Rows from block 2, named by matrix and row number. Each number is 128 + 24 x the weight over its row's rms, rounded and kept within 0 to 255. All counts start at 0. Numbers have three digits each. After the name is the row's rms in percent of the matrix's.
# conv: 3x3 conv (model.enc.1.0.conv.weight, 128x128x3x3, standardized in use), inputs 90-99, a 3x3 kernel for each
conv.0 096:101120140083117132092130151157144133150125147157075150153159134165132115137122102145177121105155098132204092129133132126108137160113132154150137154184145114113086135118154089076154099085172108125128063103117089134144124135131108137124132126120095135133101161131118170107
conv.1 098:177144165128095107091105099107101136165136095126176137120135133106109122128119098167137131112128120124101117110102131140112114144137147104094118151136078132203166141129122142174148131135138145132145108080089127088101147112123123117109118119150133112128119133122121138120
conv.2 102:209150135135107121095086094123149123115119103127108123139168170098105116148135123161117185083106136130161103136154134089102082123091111140194164125154094121136084153190144121127117123072134162134117118102111136143130149170159102098098126127108148150153133125134094129105
conv.3 095:118096168118093097088145132135091123124125163101135142140129157118122115142143102141135175162123110101140125166131138106135116084079127132119157157116165105102091138111140110207108112119146149136144108113102103157159155143162140119122096144152119113135146136138099109102
conv.4 098:156126128183156173104114105115141140092109138153160128129136130139138155097084102151161149098136172091111103124146145045066074136150150108123115100137165146133079159139134107104140140154169151151140134146164105099116128131122122137147106100110138137140132138194096102114
conv.5 122:148155146088127116127145135151131125157111098140133134149127127167125089156127111152133126171160111145112082146130114154103094141115092141100117160095110138101138141129118155131109141119096155138116157139112148126096142127118152124099146112086153130132153125119157122096
conv.6 103:149088080137102089131130140135142123157145126110114103109095107152158135143139114122090129122162113131123109111140134156153137104100111121091146160165111129115115109146117168195152124114118107094097124138114153166133096082100119116118148128122133110136141144116117125124
conv.7 104:152126105137125112120121139120124111132153133090095102119117119120123094131144149162144140094075108128120141133137126146156131110102100134127109107117116088094121144157149101098102112102117144129136132127139136127137143139144105087119120092100132131124114110117134125136
conv.8 095:100139150132163157106082112144111127097154144160156093138118144133151154122145134144148130122166114127116114140103130083130122165116103130122114100154128133099075152113151126091141110098103123117138106122129115110140128119138107107137138135127124124125122130148119122122
conv.9 101:131134153155140133133153203132107104113101096168146166111121146130114116146146141133125117142124103100145138127124108104116113156139126135121125107109088164172130136134116147166134144130131148146136132126099166169147137127135134113098157165144143142138120124107140164149
conv.10 107:115117122125138147132136144112121138113144134122129105123124119158146132118105115132150157156138128121096118092059111100126147138149127066113140154190132143112082111116128136164138135157118135120123112102124131125150127131144151156132124102108117126134126138125135134128
conv.11 102:136111136149153201079102126109138131112145158122163145104126133121137168141129134116138143086152183108119107106124121091123117130133126123146132184146145159151129148128161141129143108112120126121139137150178105112126105120123086117139106112114122123146127140217131121138
conv.12 097:142105110182138092152141130116104122117195090106102125140118134103160116112115147136120154159078128122147142113113143102180092105119124099087131154156084097102137139130109108172116143108108133112151143106142126153134130113137157135136113180137131109127142126090116141126
conv.13 087:141146121146105148105141162101162125100123124144130138104145124122129126120126138145145149127096170088146133113156156098123123138147149111176130094102064146125121149138137114132110106130136158138125134112149080124163135143105105121119116149173150161164082093121104123132
conv.14 104:144125130124104111144122148140127129136119137137134157141130136121100102161139135149139156136095131142106164142124149109064124151143165121119125102132133116145147114113121107096115149137149127109131089063097126090138160133153132098121150111157124117112143139133129122127
conv.15 105:124096099145164155162175193116111112143130169127133110125121136117114144129152149130115123095109119130193169110107114098097136144142113116126138102097127134156108125121135098083125139193166133126131125135134153164147123121129115099111137144134132127128110103113109120128
conv.16 103:163174183142149170141126111111053118126116134120189143140124137148138127085091073140136138150143154095036082113087134138129145109126113105102132133146114122152123120113140164181152085129097166185168149134136114091107147161133144140121121082117124113124120127135134125131
conv.17 103:107106153069089125087091132128117131162111118135105104137133139124120143125117138122144157085130154152139152122128147124105137107112140124109129160130149097084106133125141109120153119108131091134174060134200108133183111132165096146181127132154113119141139160192100097126
conv.18 093:120105124085088134106093143134124136141140150143086101109114109134153142141153144126134124160174182107131152129104137155130120142113120122151128123120114132147128146133163131141106154122144115107108121126138127128149136146144147125156128124156134136123134143144101111115
conv.19 099:090188151117199169089181171145121126126080105164106148123139124129101104147162131123177113153164111100175119141129127128086102151136141127143102148147119124148131133104155146106156131132163129164136169205163084147119129158117144187138125147117117154117145183145123174143
conv.20 103:172199218142121096095081058107108132123170132128129102118116130128144117134130109134164142128130102146129125091108127119137102132130135098121123116143119130107112130105156119139112093121116128150154115134114128133125131133131122138142141142133115121152117132143120113106
conv.21 106:113117091115124100136144134114141136113100122111111118108109095115152137146153150132148130161185127126125142141165110135092113102119124120126115120136109123133143128139098139183114107130137144150107176208159155186182126132107149149148149159151141150127122150135128136134
conv.22 104:118129134048063093162157156109116111171112115126103131151142142161101105142115113161139137129105121168128107109112116165122115138125122122122113164112127126112159128128124165126105127139132135130129136114112158140144131130126121125128155123113129126126136136146147122103
conv.23 107:164132146255207209167151151119138124112141169109116122103136132083124179111128160134136131167181188090141146121123133087139136134136115116124136101118155132123119125131152127112151117118137150135135175162166137145157132118117158164134126143135121118137154137177114114146
conv.24 099:149152170129144171101101165143123138126098141124082119137135142134138140115117126122140119142168145126140165126145126137162148133135112145133142142157175103104103122180141129181150101135122157200159168237187110153144140148130131172144112136119134149143136159152100129132
conv.25 099:209203183112153157099097083119122148109084118143120106123122146144109114122129124135150148104108114106119126113124136136123122119111137107139144112118149117151126147131150144096109128146142159142116167151134142134133142135107122139148114125141134143145122143143100115121
conv.26 100:143132139177175235118090161132125125132116179133111119119119133111117141148120128154128122107136161126098111141141146106135120138122086120129124135126133171115094137125129120142134100113109145133111166179151120118132152144112124127118140124115144135127141151186126105125
conv.27 101:136149141154151123149132134126129160110126108111103112131118127120124116134128124102110104177168135113102125137089088121139133115122122128166182125113053130133117098079119167209146145097100146141112152160142129143139140147124159142117130145127124117117161163127102112126
conv.28 095:104143143082099117149134189136127152155080091114120167130123132152136113119114126139144134145072123153127164140147171130138120105082101131130129175080124109110145134138125139159127122150144118145154135144143147137140118138150130123110136138147133147143142127117126130149
conv.29 099:170146120229186156183182165134120118112132131112089129127115129096095094154127138144120134156116147145117132126131133144184156133131130118137108103124110120143171140145124092131084127132103130127120207218166118149116124127119154165143143165136138135123164154123146147135
conv.30 101:153186224128109121131147151106100117117124115123113140116125135135158151147151133161179167165142108124155146146176142121098107119120140131113119122157126129128139122142137155133118126136148151170180129118107142157141138133149151153120136141126131149165141155121107119102
conv.31 089:097105135151161182143120151139117117114099127146131119142135126147165153146138141145155154169189168138092131134125129117096125138152143129123116100132122132126142104142117107104124158159120117143137118157163112117124138145146150164142126125135135143132124133143129134150
conv.32 087:130125124086129161166159145110139132170149148138146126118160141104143133111118094137133147081115145129092098125124122137141122128141136080135106173183152109123086088116110132169161129120092104113106120170186124109099125127122122135150131125103116141123162183172126133107
conv.33 089:099109149168149148141152109125093113123191165139094137152131149121118130139121129146146135118106084141156115138119127126139117115133147134150115116210137148101129132130147100150112109167134126120147133148139117181128117108149125138121144158130117143153137161116102115095
conv.34 098:093127110158175165130152105123134136092089110103133139123144111110145132127144099122145109141129160098134082138134154107115101147148134118144131121112160100139125112141132123186124146137107131168128183222178123129091139144137154145147121114103133151117144145142139132112
conv.35 113:122126136127131143156143151123104147131134142155137116123089086136157128111142153107112133106116118154168152119124130141160123169148155104090150130094124152139128131091131122138113149167153118147147130150144156164148118129120109094112158159154104090104116112128159173172
conv.36 106:134124115088100125110104105113160134124113121130153119121143126144144154111137123133114117108122145127117121148149123130116116126113099118168114152143138111133109136122131151121128134154139142123130106101128120104135138145137142137143121103107157165154120136136097101111
conv.37 107:152167184116140160106126149132141138156146152118075111141181157116112114113101109128135139094092097119103122155145140122123117120100121149220167099116089110108106153188168088105090101102108133148150111115119128137142130151152115119127122119121135178147079105095108124111
conv.38 098:155128123079131208093155146131163102162051150129131126108145122130083147132130138129095105108141176115119100132136105164124144120117117125171094178118103130137100128147129155154153114119120121124109126136155120130117101118112135139120111113129108130093126156116127127131
conv.39 112:136149129055086088114129115115096135159110137128134129128095110163133097132135121119100116109083091155142148110074107191153140108119123112117141162084118119120124130089142118124092114163120132133134106118133144141131117132119120120111134126132113104111125098074116126126
conv.40 099:155153160160152113149138126136124133101172117115063122123111134140151118123120158110123132132094112140147141138121128121155100126130105131154126138157146104094134138124153136141103098133106142137140141145116151175130111117140116113133157159119136136146123122140135141110
conv.41 104:093120122056120101106136153143095098146108102139094131141137144129111108156135134133146123135137119131094107162128123107101107110100128161111126146104160119101151160170150149148135121103112114141152126165162149153140115120123110139130134133096138137124148142125125104092
conv.42 103:087106088169132131145134165159110104111136157102122156118124126160145141137138122115129122124102137147126133157123118093104090123132159116116119130173202096144122126141141098100109142124164133143135151120122144116142129134122110105143126110117122117100129132155120122136
conv.43 099:176124153145107079100168123122108140149090120130133161129125147126112111102145138169101165155108100093172110114104124132187133127096144106096115201105125082130134128139125133207099141077110144111141153141128111152113126108121161144098106161130135115127186154137106145116
conv.44 102:123157112160179131122173114082155108109165128084136135121156114095164140131126098136126128133144109119142079106119123122117105123113123108172155091164124102111134131113160096095138116101121118136133141169162110156127102150135125152114120159118125154142140153129143133105
conv.45 097:140176097095154189153079152122130120120123127165136148124147108135137132132103135124131073080134181148060136126146136155089147117161123116137108083219123145111159118130112156071190109170103126152105122144154129095128122135107089174141128089141126146101105161154123108135
conv.46 101:078084081189159145105110109118114103107154141142118104173157115105123153150122111122122130156177159058106136142139117056107128126106089121114135118198139153136125130128119114143189113120120128127117151157147109144149124120119157166115102124134127123124148162132082098119
conv.47 095:159142165157147136138145130143137162120084125112130133147119151126087121123137126137116146138104126127107131161127143125102138117131130134145155100118118115186142139099098127101114134158156144108121126095091161130136156126135132114103136114118149149155157150132126134132
conv.48 100:205110072079111141080150196130176108136092136124091161120129106116108130140126134113068147078162129093155128117155129128090109155112145131142075118127105100131154063154108135106145144084153134104125116135131120155137131136145117135116123135123126120095111144109109136136
conv.49 101:068057057073074097129131131124174123141127134109086118126157125112113122126122123144123146134118145119124124116123101120121089102107120147172098155172158089096113117162133143161144112114107138133143165171167150170163121119115125133132111139117149166142125156158121129114
conv.50 096:125180154106133121105131083126099140165127149164140139132152122148161162100099094099143115108142106099118086136142149143134133118114118126155126127172136098099084125109123124111146117132140138182147091121109093131097122170121139151123112135095129163136088115095079104086
conv.51 099:161142144170130118086060084097123138114200133115110109107117134112155135119122115139117113095092141102096105080095108118149115105099101099120118130174119112091103137113111075150150109124119151123155131129158117127138141108130113119137117103125129110122125150172106110123
conv.52 100:212176149003061046069103107093163164138105117124107129114140125138121097130136131151117120088081073131131143109132122169133132127108142123164152140102121096118154104128119130084102116139136138126134109120114129127127143123120120128128137118142130149162114120111125124122
conv.53 098:074090063042070045120120092131129136156140140146118096153140130163119070120089121127100106156112081126094133141109113140149152130107102125133147166155084115095107124105099178164092107126109130105102146118106145138143128106117146125144140104126131117111120136090135109098
conv.54 098:138138081131142098156166102134143106112140121117115118146155120146122089132127106179147149147105116102103084158149150100097107118145138144155105125145108121119118163164130133120087125129090175157136192157119115115089150144141145139126110115110157153120133115085133106082
conv.55 098:061061059014040052065081064140149111148144116135093081128140108165155117125121120095106120060087146138125128132132123116124143131117115131129105160143128132116132139146119122160140123111102109112114119127136124130128105108120078108147116128122125128114125159145128139120
conv.56 102:135113142111120108127099050134095123114108176143096153117111154110108131156138136119130153138149108134083102135137147083072100111123171126109117099148207141117126115115122184160120103112117136143155127153102123117115133122127113145125127145146119124122132164183116112079
conv.57 089:100113107088102111078081128122093146166143161152116123132109123092118126118148152131159136095112146094120153112131148122155141139117118132125142117094101144130101119165142104153149113107143136173157097143172088111164136141143111107130110112130147158156121116111100121127
conv.58 102:132159153094108096125123093119104119129111134136157078141135137143125111103156116131145147125074112093111134117111138130150119127114091119125137146109138136116097144138154153107114097164134139171172134136140104106126121137129111110126112088144128138155126115121113080110
conv.59 110:153133127169160131089104113141123143121081167141145144128103138150094117150128119149122132119114112111094132107108132072083160155140141104105146116148177106144109144123125093124154138141139167152125147150131108093135147136128119101104115094130137125112135131126129127135
conv.60 095:123146169030102214104110119127164151141096188144132118115121134143104141139127107121129146058127180143113107117127151183105118129126130153154132113106226140104124116121161145096126136144130108104121075111147105107149106123126104131166120095123102126133099123178137110125
conv.61 108:063069084000011017073108091144129116178133104143134123140127102144119095142129120120132120110121111152145132122119117153143140130128129142125119157105106132126150131124106142134107137134118120120115110111118152140124123125135119135145139129124131120113141122099126120108
conv.62 104:129114111104111124126100093109132136136135130137162140115127140073118151109134138106136153076147177119118132116126136135141146126136136107111139113107126145131162096102135101132173132129117098126150080149207102124138114131153099145164111135155114118148126128155113104136
conv.63 101:176167140087091086098090115105127115175116097171117107132141129119114114118104122144148142091114132138119139097107113145126114153108091124119115188133125159105144130125123119136135135109100124143150111140169160150153116131123099138149138123116119128122141142124125100094
conv.64 092:099101127062101107111101119121101114197156102124125128156131137132106104147151128150135129072090112126093119125132122133111110115115110169096102220122108132129157167182129132145132132115095134123133134137139152123127135112121111110118137122123156134115181167144130136139
conv.65 085:117106134139081132097084158136124145110069137177132155134108126125084124146146149106104103149072156099111150122125150106109127156143118127121113133104158143161096108136128146183122144159147117115128136131178094072170108105126127129159125111160113115104164159154122151130
conv.66 097:096124125135147147143145162130122114093085116131123126140160147117132127129126113149124134131174139095075118159165108107080128105116097133084120074126101169125142149183108120072117119143128121135139163190172109122149138115146133171158109111130123120114120138119115103114
conv.67 108:097151148139161126161136110144049143116159116087162104138087139117144125110147096121113100126127124143120108127082124101176093110131102122101142102137100095147136131094112106137115127170089123132125143151133149156128129139132115154140152139151124112128115114124113104126
conv.68 100:106100075147154111151114141110102096125158137118080081128120127128115099130134152132112114122152104119091150104108123133133141132128092126113134126172077117089133129136132111103120146144116134124126120128105151175184128108120137146115120118149106087090128158127117103117
conv.69 103:158159150113126154146155141136116118139165124130165163124096109123125133128113099114104111112098139129099105103100118141108098135159147141118102125162118134155147113116132133148126153164166139132142128109127116103102143132127134141150110099110112106106124144146134132119
conv.70 091:155135087240214106114108073176162135101103120124111129123126142121126139138129144117096134148152143108120139144136151098134145098093091139142102136162141132113127134130111127122130133148118107100106159187163117152131112116124129158129125134135131125108169169142116103107
conv.71 095:166187160161144099208192150152137145155160110085113149116124125137103083132117138144137119136087086169133108152147135145128116136123124121090095175138114108097139146135116154120097125124115157134114185107079186130093155122122138112124153125115140116108167135113155116105
conv.72 106:153168176143163161128115113134103140104094099127153122115090119129143127121161128132109116134124137124093093120105122147165138132129116106094103145133135131144120126116120129132116144159145155148157141147159107074086132128140123114138119083122109100104135124133098090105
conv.73 097:110111097161196139159145154160108146135095101112152147158110140135120127136122099138095113110192168141081110132093090116118124129161115138131139117168113099160119123144120088145145093133084131134121127204160111117096133124125108190162139132117125114108149176160132125121
conv.74 102:161141168094071100084063073116088106116118095118142110134131142122162134132140122147106154132084146126088113132143154138118094119095103138124139136117122144164136112144135112168127118120116149139168104092131089060092133117145124080126123086116130122137124110138131130136
conv.75 099:167183138149147122081121168107103088116122116116070122121127121111118113127131128143150122126122093087130123126147154115100095108082099115138107143144112116109112119153158159139166116116143154191152143154134100148164135152127123120095111132135129137119137142119105133128
conv.76 089:157168122121120101100103123115108122124152132148144160127141127115135105105100093147138128119100111080102106136138134107099107108100099133146127137173138118117078130169126115151143099128115141173128140149129123142127137143125124122121110122113145153140128135124077092077
conv.77 106:144159145155155090130104110136146133082138119129139130101131136099150111115111111092156140145125071105086158143163141113093099127132136122132137061100116135126161106120130136118113107137125092160154167178118152145130112137149148127114123126104110132150108111108128124124
conv.78 098:134145149165147155135159163129098129127113156118129098118102122101155152113120126140124145135133122100154123105132124109135108117145135115104130120099120128146107136100129131149134105142125099116138111149156115156142112124143147136130134179144115117134138127137112165124
conv.79 091:129108109118097113114112130138148157125115125097111130121120135138112129102113104112072086142097136122134145127116136125152139091099127126160128121112123084119116093126107139131123100167125108088107138146136145200188117091099123126127145161149124140129127132122103126121
conv.80 102:148173172113153145101106094130125163117077126129143141142124148151123122123137123141136147146165155093080106141141166125130152106107088117154165129133118108123143098114115131170143145152137137153129127149128123113104156157157138124135101077120142154149142168158071059075
conv.81 097:125118108052100080177169175125127156168094143123130142152132145106075100154148156128119110104117117168132185140114138150126169121122136125137152171104136120143154127117130156140155155140138118099096083105111140132167118109115113110105135129147134146130163154115140132138
conv.82 098:137141132109113125143132144110144143156116112112144141129134138133103115152149144135131130115071122165160147133148162162134131130140150109148126129104122114176147145123143155094109138140148128111122098067098127084103140137156111075121134119141135144133132121114148161152
conv.83 100:119103122124106126126088134145123137114154117115111110139129142105123103151141150153132132122096132157125147131094117132136108114117123133118144109140114155158142170129136123152131122121141131114131116078107161126150162142134118090106144132141130110113125142161167166156
conv.84 096:122102109060042061107105147135132134152127116137138142124144123154167119133131129126133144105079093093077113141111132154120099100093111117126122172149142144157181150145156141154151111128118114113138141127137129103134103108121108116105123102123144146141154165155118139160
conv.85 108:139127133120128084113112116159136159106076115132113159143118150102085087166150133140122137148146098134076122147124148086074106144138152142132142105104131139134177132139121149153140134105116141121126127132108141114126143124134131129110147115116143144140140144116129116105
conv.86 110:140126128114135135095113131170145137129097117113084114159151152125116114131111110134155158132138122107090095169166166126108119110081106159153126116114116125126126148165171122115126121105130130130137105107109100089111144144151127123124108089106162176153115124111117128122
conv.87 107:157093151136083162142090148097128143114075153102115150146106158124066137112100155128085128119023157143060149112127147116150119113160114100133121131082182103105177128188123114209125132204111130091124107084138143109141121109131100107115119112112114117119128126145113122141
conv.88 094:110095109157130117149118119131140135123123143133147150123135136133097126135148143115090126136097111115105152132115115104105137136143131116132124144217175092132146106117107157134141167148138120108121105082100119107137109099124136134122112100136135145132135150115107105114
conv.89 098:143156163120125135076121160135127151111085093163140139127141134160138142128144135103102098141075165100146138126121133135134113166128147127143137136133140143190070135141118155150122134132167129136129124104146086080145121117126110103158101105135128159136116121121113169119
conv.90 098:126096106152128118100099147121132149140124081136102130156169147132138116141137153136150121126128154101085133127130130074108104123105129111165138144117066103161161136139134105174168115076131153159118105143164101096131140152129135098110123132123125139123130145133087141160
conv.91 103:119089117134169171129085113111123132105132149146112100155138112120139150113130147142103114141178157123107119146144116079158158139127123122130127093129129139110111114118085141113170130160141130123123110178174123127107118105121113121141136128101116117124135149166117123115
conv.92 111:136151149165151120156159149131120151122123153133101136151108136122088080142152161129130126157056103127149144140101144125146116131124151096114123170137150129156124125106116149138117163146129135120139140107107137146148146136139147120116140173173124126123177170135131161148
conv.93 100:102107146165124109122110101145161110109083126133116142130151145120099132146140144118138167137122109116100119157164145100111133115106124142155090108115159150149151154190165143098114136141150116106144117108116134125145114115120124120124129115136127152132147159137110109095
conv.94 095:104096129090117132126123131154138125114107134132190157151160156114094113122112102146166175109087100121078121157143125114081104126142144162164136106127133106152104184177158115102110124119133125122140109089111110066106155160155118097116115085127143162138096100094113109119
conv.95 104:145082152121089181145089141137109122159077153127148119144130140141078133137166114125144128101134135154109109142116127166091122120127118143129116148129165147189113132106144168102144143125152155093127136095128186091128152109107154100120161088096125128120130148152142131127
conv.96 107:126099121139172153135126156145125159119172097140106120130089085094127127124129149109087127099157147132124111099069104127183113139127107107078122079155068148129148087085085088132140135148146112109137123199198129138119134104124124198165139131107118114138129172152132119121
conv.97 097:110113138129190171160149135123096111119109140121121132132142157127121147124119117136122117111159118137120116139107128138149126080097098118155132134138115098084104150167143166122123104127109122117130130167147166178133138118117137147151129124107129132114132142131127116122
conv.98 102:073077115225189168210174143145104103113074156120162128143126123108106151096133139118105127196162150117130120142115107085114151126145106127096110080130172112174113110115101168160147139147125122131149163165170149124110127123125161133135129131101113117125160152127139125114
conv.99 107:099091096137104091143156172134102126125142112087127127142121136096151125124148133144111132156145129128161108137107104134159127096089105143104147118105084090157104129109108122182136124066125142118134130128131142152133132131135144112126137149097126096096154129111126153146
conv.100 091:157145159167150102120141146141089135087158112130093135121101125147162105149142139121134130161088113108141122121114104109143096142143172114099135105143134110123136138140119098117062138104146091104115169155124120131125124115136148154133107139113125118143137143146125110115
conv.101 105:108091096121141143128126144140134121138121143145117128114122124121109113140145161116114108116117129113112124116099096165159113121105120102131100153126125108137139150136129116120101124114136108107110180205179121127119099114097151150147133128128111125101161179160129137136
conv.102 091:077082099111139137151164162123107113152125143130096119112121117122130133126128121108093094100123112140142131082071071108141133148140157086095073142140140094116133092096096148149141110121114121116121149209173149183142111098109124154149142154138092106108103119118123132127
conv.103 125:144135140190157158126119132120145148085157149105144125118129148077124157111142142117132145123148150074122133131149150074125112105132142120127140079111138123144136120120150131122171094096153118130146127138162107127147107119135123139139099127134120120144133124170086111158
conv.104 095:191160172184129127134142124136155145114092120134126159095120137121105115160129121131115110154135124123118122130114098088116102122120145101147131130131147156165162135135119151174129135140140150123097202186127138128109115120098166139123123129135140157176150135131121124107
conv.105 095:104108124190189205141112136151124120146140114115129151136119107099127149159124117125101138141154179126085086145133132131111066101131121124120113151183138126113096137136120139147153129142123107120134159172179153125096108122138131157148121091090116103102196190192120096110
conv.106 080:123191181134137147113109164101092078141169127159131122128137117141158129129125118122137131146099122126092100115103092131113098143150118092146108137196100120113099108114103125152125143151120140173166140150148126121121134152135134147112138103097108142147155171154111095101
conv.107 094:156140129203151123162135133120126121121187145091142146129144140103166143092115126153144135122061075120119135116127130094120080111143119116137135122173145112129122127179166117138120084134153147137141138114135128117148138110130136098099122111099143151156143131137118128144
conv.108 095:165131132243190180186154164141141115130154144110126114122137118112134130140113115125117115181142095131106099111134119127140092117125117118135128132168116115168123120141126148144148130125131138125120187159132154124104117095108152121076135130098120122125170154134133140138
conv.109 096:123125121096080095181147153062102110147127123148107151127140130121123135153130121135139131131124126134109119130117094127132095098095129102156101120134101126133127109161128129166141115099122144143128135152135160159149140141100130131117146132110139160135155172141100107088
conv.110 104:185172157174158165145152155110161156095106114121100125115160149130148141123102113136124141134120141101102116140146116093123133095118130099166135073114105120117133136146144105107130116124133144148137149153154129153161137159126126153137100127122132160155098112119113119126
conv.111 095:138124063164125054152128094122136132109167110115153121138130127134135097112104104131122121172130126103094125117129124097142141101112095108143147128151128101111122136121092152190129111132110155135084181145074149161105128138128139134108128138093135111102172144138124099117
conv.112 108:167159147119098096116170154144115113131164101112099159111127113127104105113107114129150117111074121135142116135154113144118126135109109147142121140189114111123152133144137137168130143147124141168150114108117127145109152132131119145131126125102108124137114160082124110094
conv.113 103:150145131185133074159100116126134150081204104151090130129143134134168109147092148131141093180113097137114154123114131109139149147125153101137154092232117150103133128128120151140125134121152143126118145072088144096125146096135146121163142130125116133130151169106112131101
conv.114 103:154149145129155150150150138136132118099088128156159109123105120143139167121103159125128144118102183110114161129129145094107153122147123147164088104125138122129104122133141133108155103160121130127138111117165112125140143157140115116179110148142135155123112126119112139134
conv.115 101:105158114123197094093184104141122119140158123125152133144145123142146103127120104123125167106167085091179124121128111132160149113116116130149145119184114098123134124108108135084128124100124108146136143213139068166090104160108127170107108171119127142144131156114113137133
conv.116 100:135142132130114125136121103109112108120116113139186157112116110134162161118119110148149146124136147103084087111141137091068072120137118131127119137168133127133110134156137112143148130157131139149141152154158146125123113116117142139128110087104130135136126127136128125118
conv.117 102:163151129177159144153158127136138111140172174140140145123117100150126102143132130134138094161127081136158110135128108141127114151142128138110095202175174149116117145120113178106093127121136151120096191134086165146111143127099158130099155140112158127121187151138130108096
conv.118 101:121132115150156127134149139122083112136154140123136108115110120131157123106125088115099105121134104108105099105123112124159129121158119127135137150217135106129108103134120126211152102159117103117112131185142122172131109108112118136114131131131117127122150188135095116102
conv.119 091:161181160146150156095116147137134129148109147156177138111116103143141117113129132126133117121122116112098152129129129139121145123139142087113101167216137141157121096116107148188148139162136134173127139160137080081126135149118161160133097109132115139123150185159121147140
conv.120 094:147158167181190165103096159139135129108118124142108151100124112121141121131104130112140127152119130097050101120121117117143142134123110098126115155179154124151135113143120124166143121102125138161142154153148111091125125148132136144130126113118111135121140169145094104094
conv.121 112:114124132128133129164156137118128113146202157093099130132127109106128125134120116130119144111107090134133116121144129156140109107124156144130121108162106117151147117144134122138131142118136126121135106111113135142124121105124117109094127150128124124129114126117152166135
conv.122 089:089076137087079157141120151130121116141136137116101102125122118115134152128135140094107119127149166137130121134159132139093072119100117154128115106146146112121094131165131141120114111128132090091115130142159175170178114099130137146153159137144109126125137178165101100094
conv.123 099:097083087084069088112113110131134122142139133122136124130105102157123108143129105145101128122060119107119087127136117136098092131145136125097111133149160110161089132132116149108128169152125123082122106067102128114112125086131114089115119104100118115118149151156117143104
conv.124 099:133110083133109070156163121114118134118135120102105142115121124114118098163112117117125149130084136150120132135132126090105119104128144094154134085149135090140149108140109107176134132131128120158114139168128147180133144168128122133132120159115140154127127133115132141101
conv.125 097:117088099149136128139127152155137136108086111131098140127125127131117110137139139116131144140167140097104127140136138104109121113107118142171139102096117156139144141169167131125125124127129116126141146164159129132147126138136147165154122117122138158138118121097108118108
conv.126 075:118130158079104110159151161137086131168099126145112167129118140142124132163149144103125163091095148154110135138126129125094134134125162129117152138129147116170167126135110130141147146124118123149152102142156143130143096102135088112127144142133122142137133135130131143128
conv.127 106:101113116093100093146157132124109130122062113101173159140121129144075126119152125146139154121093135140112128117091126137056123111193154114113123113125162112139116119115116143101143136184117143137138127115140136123133126125138112138138130103143119139129113102105119110100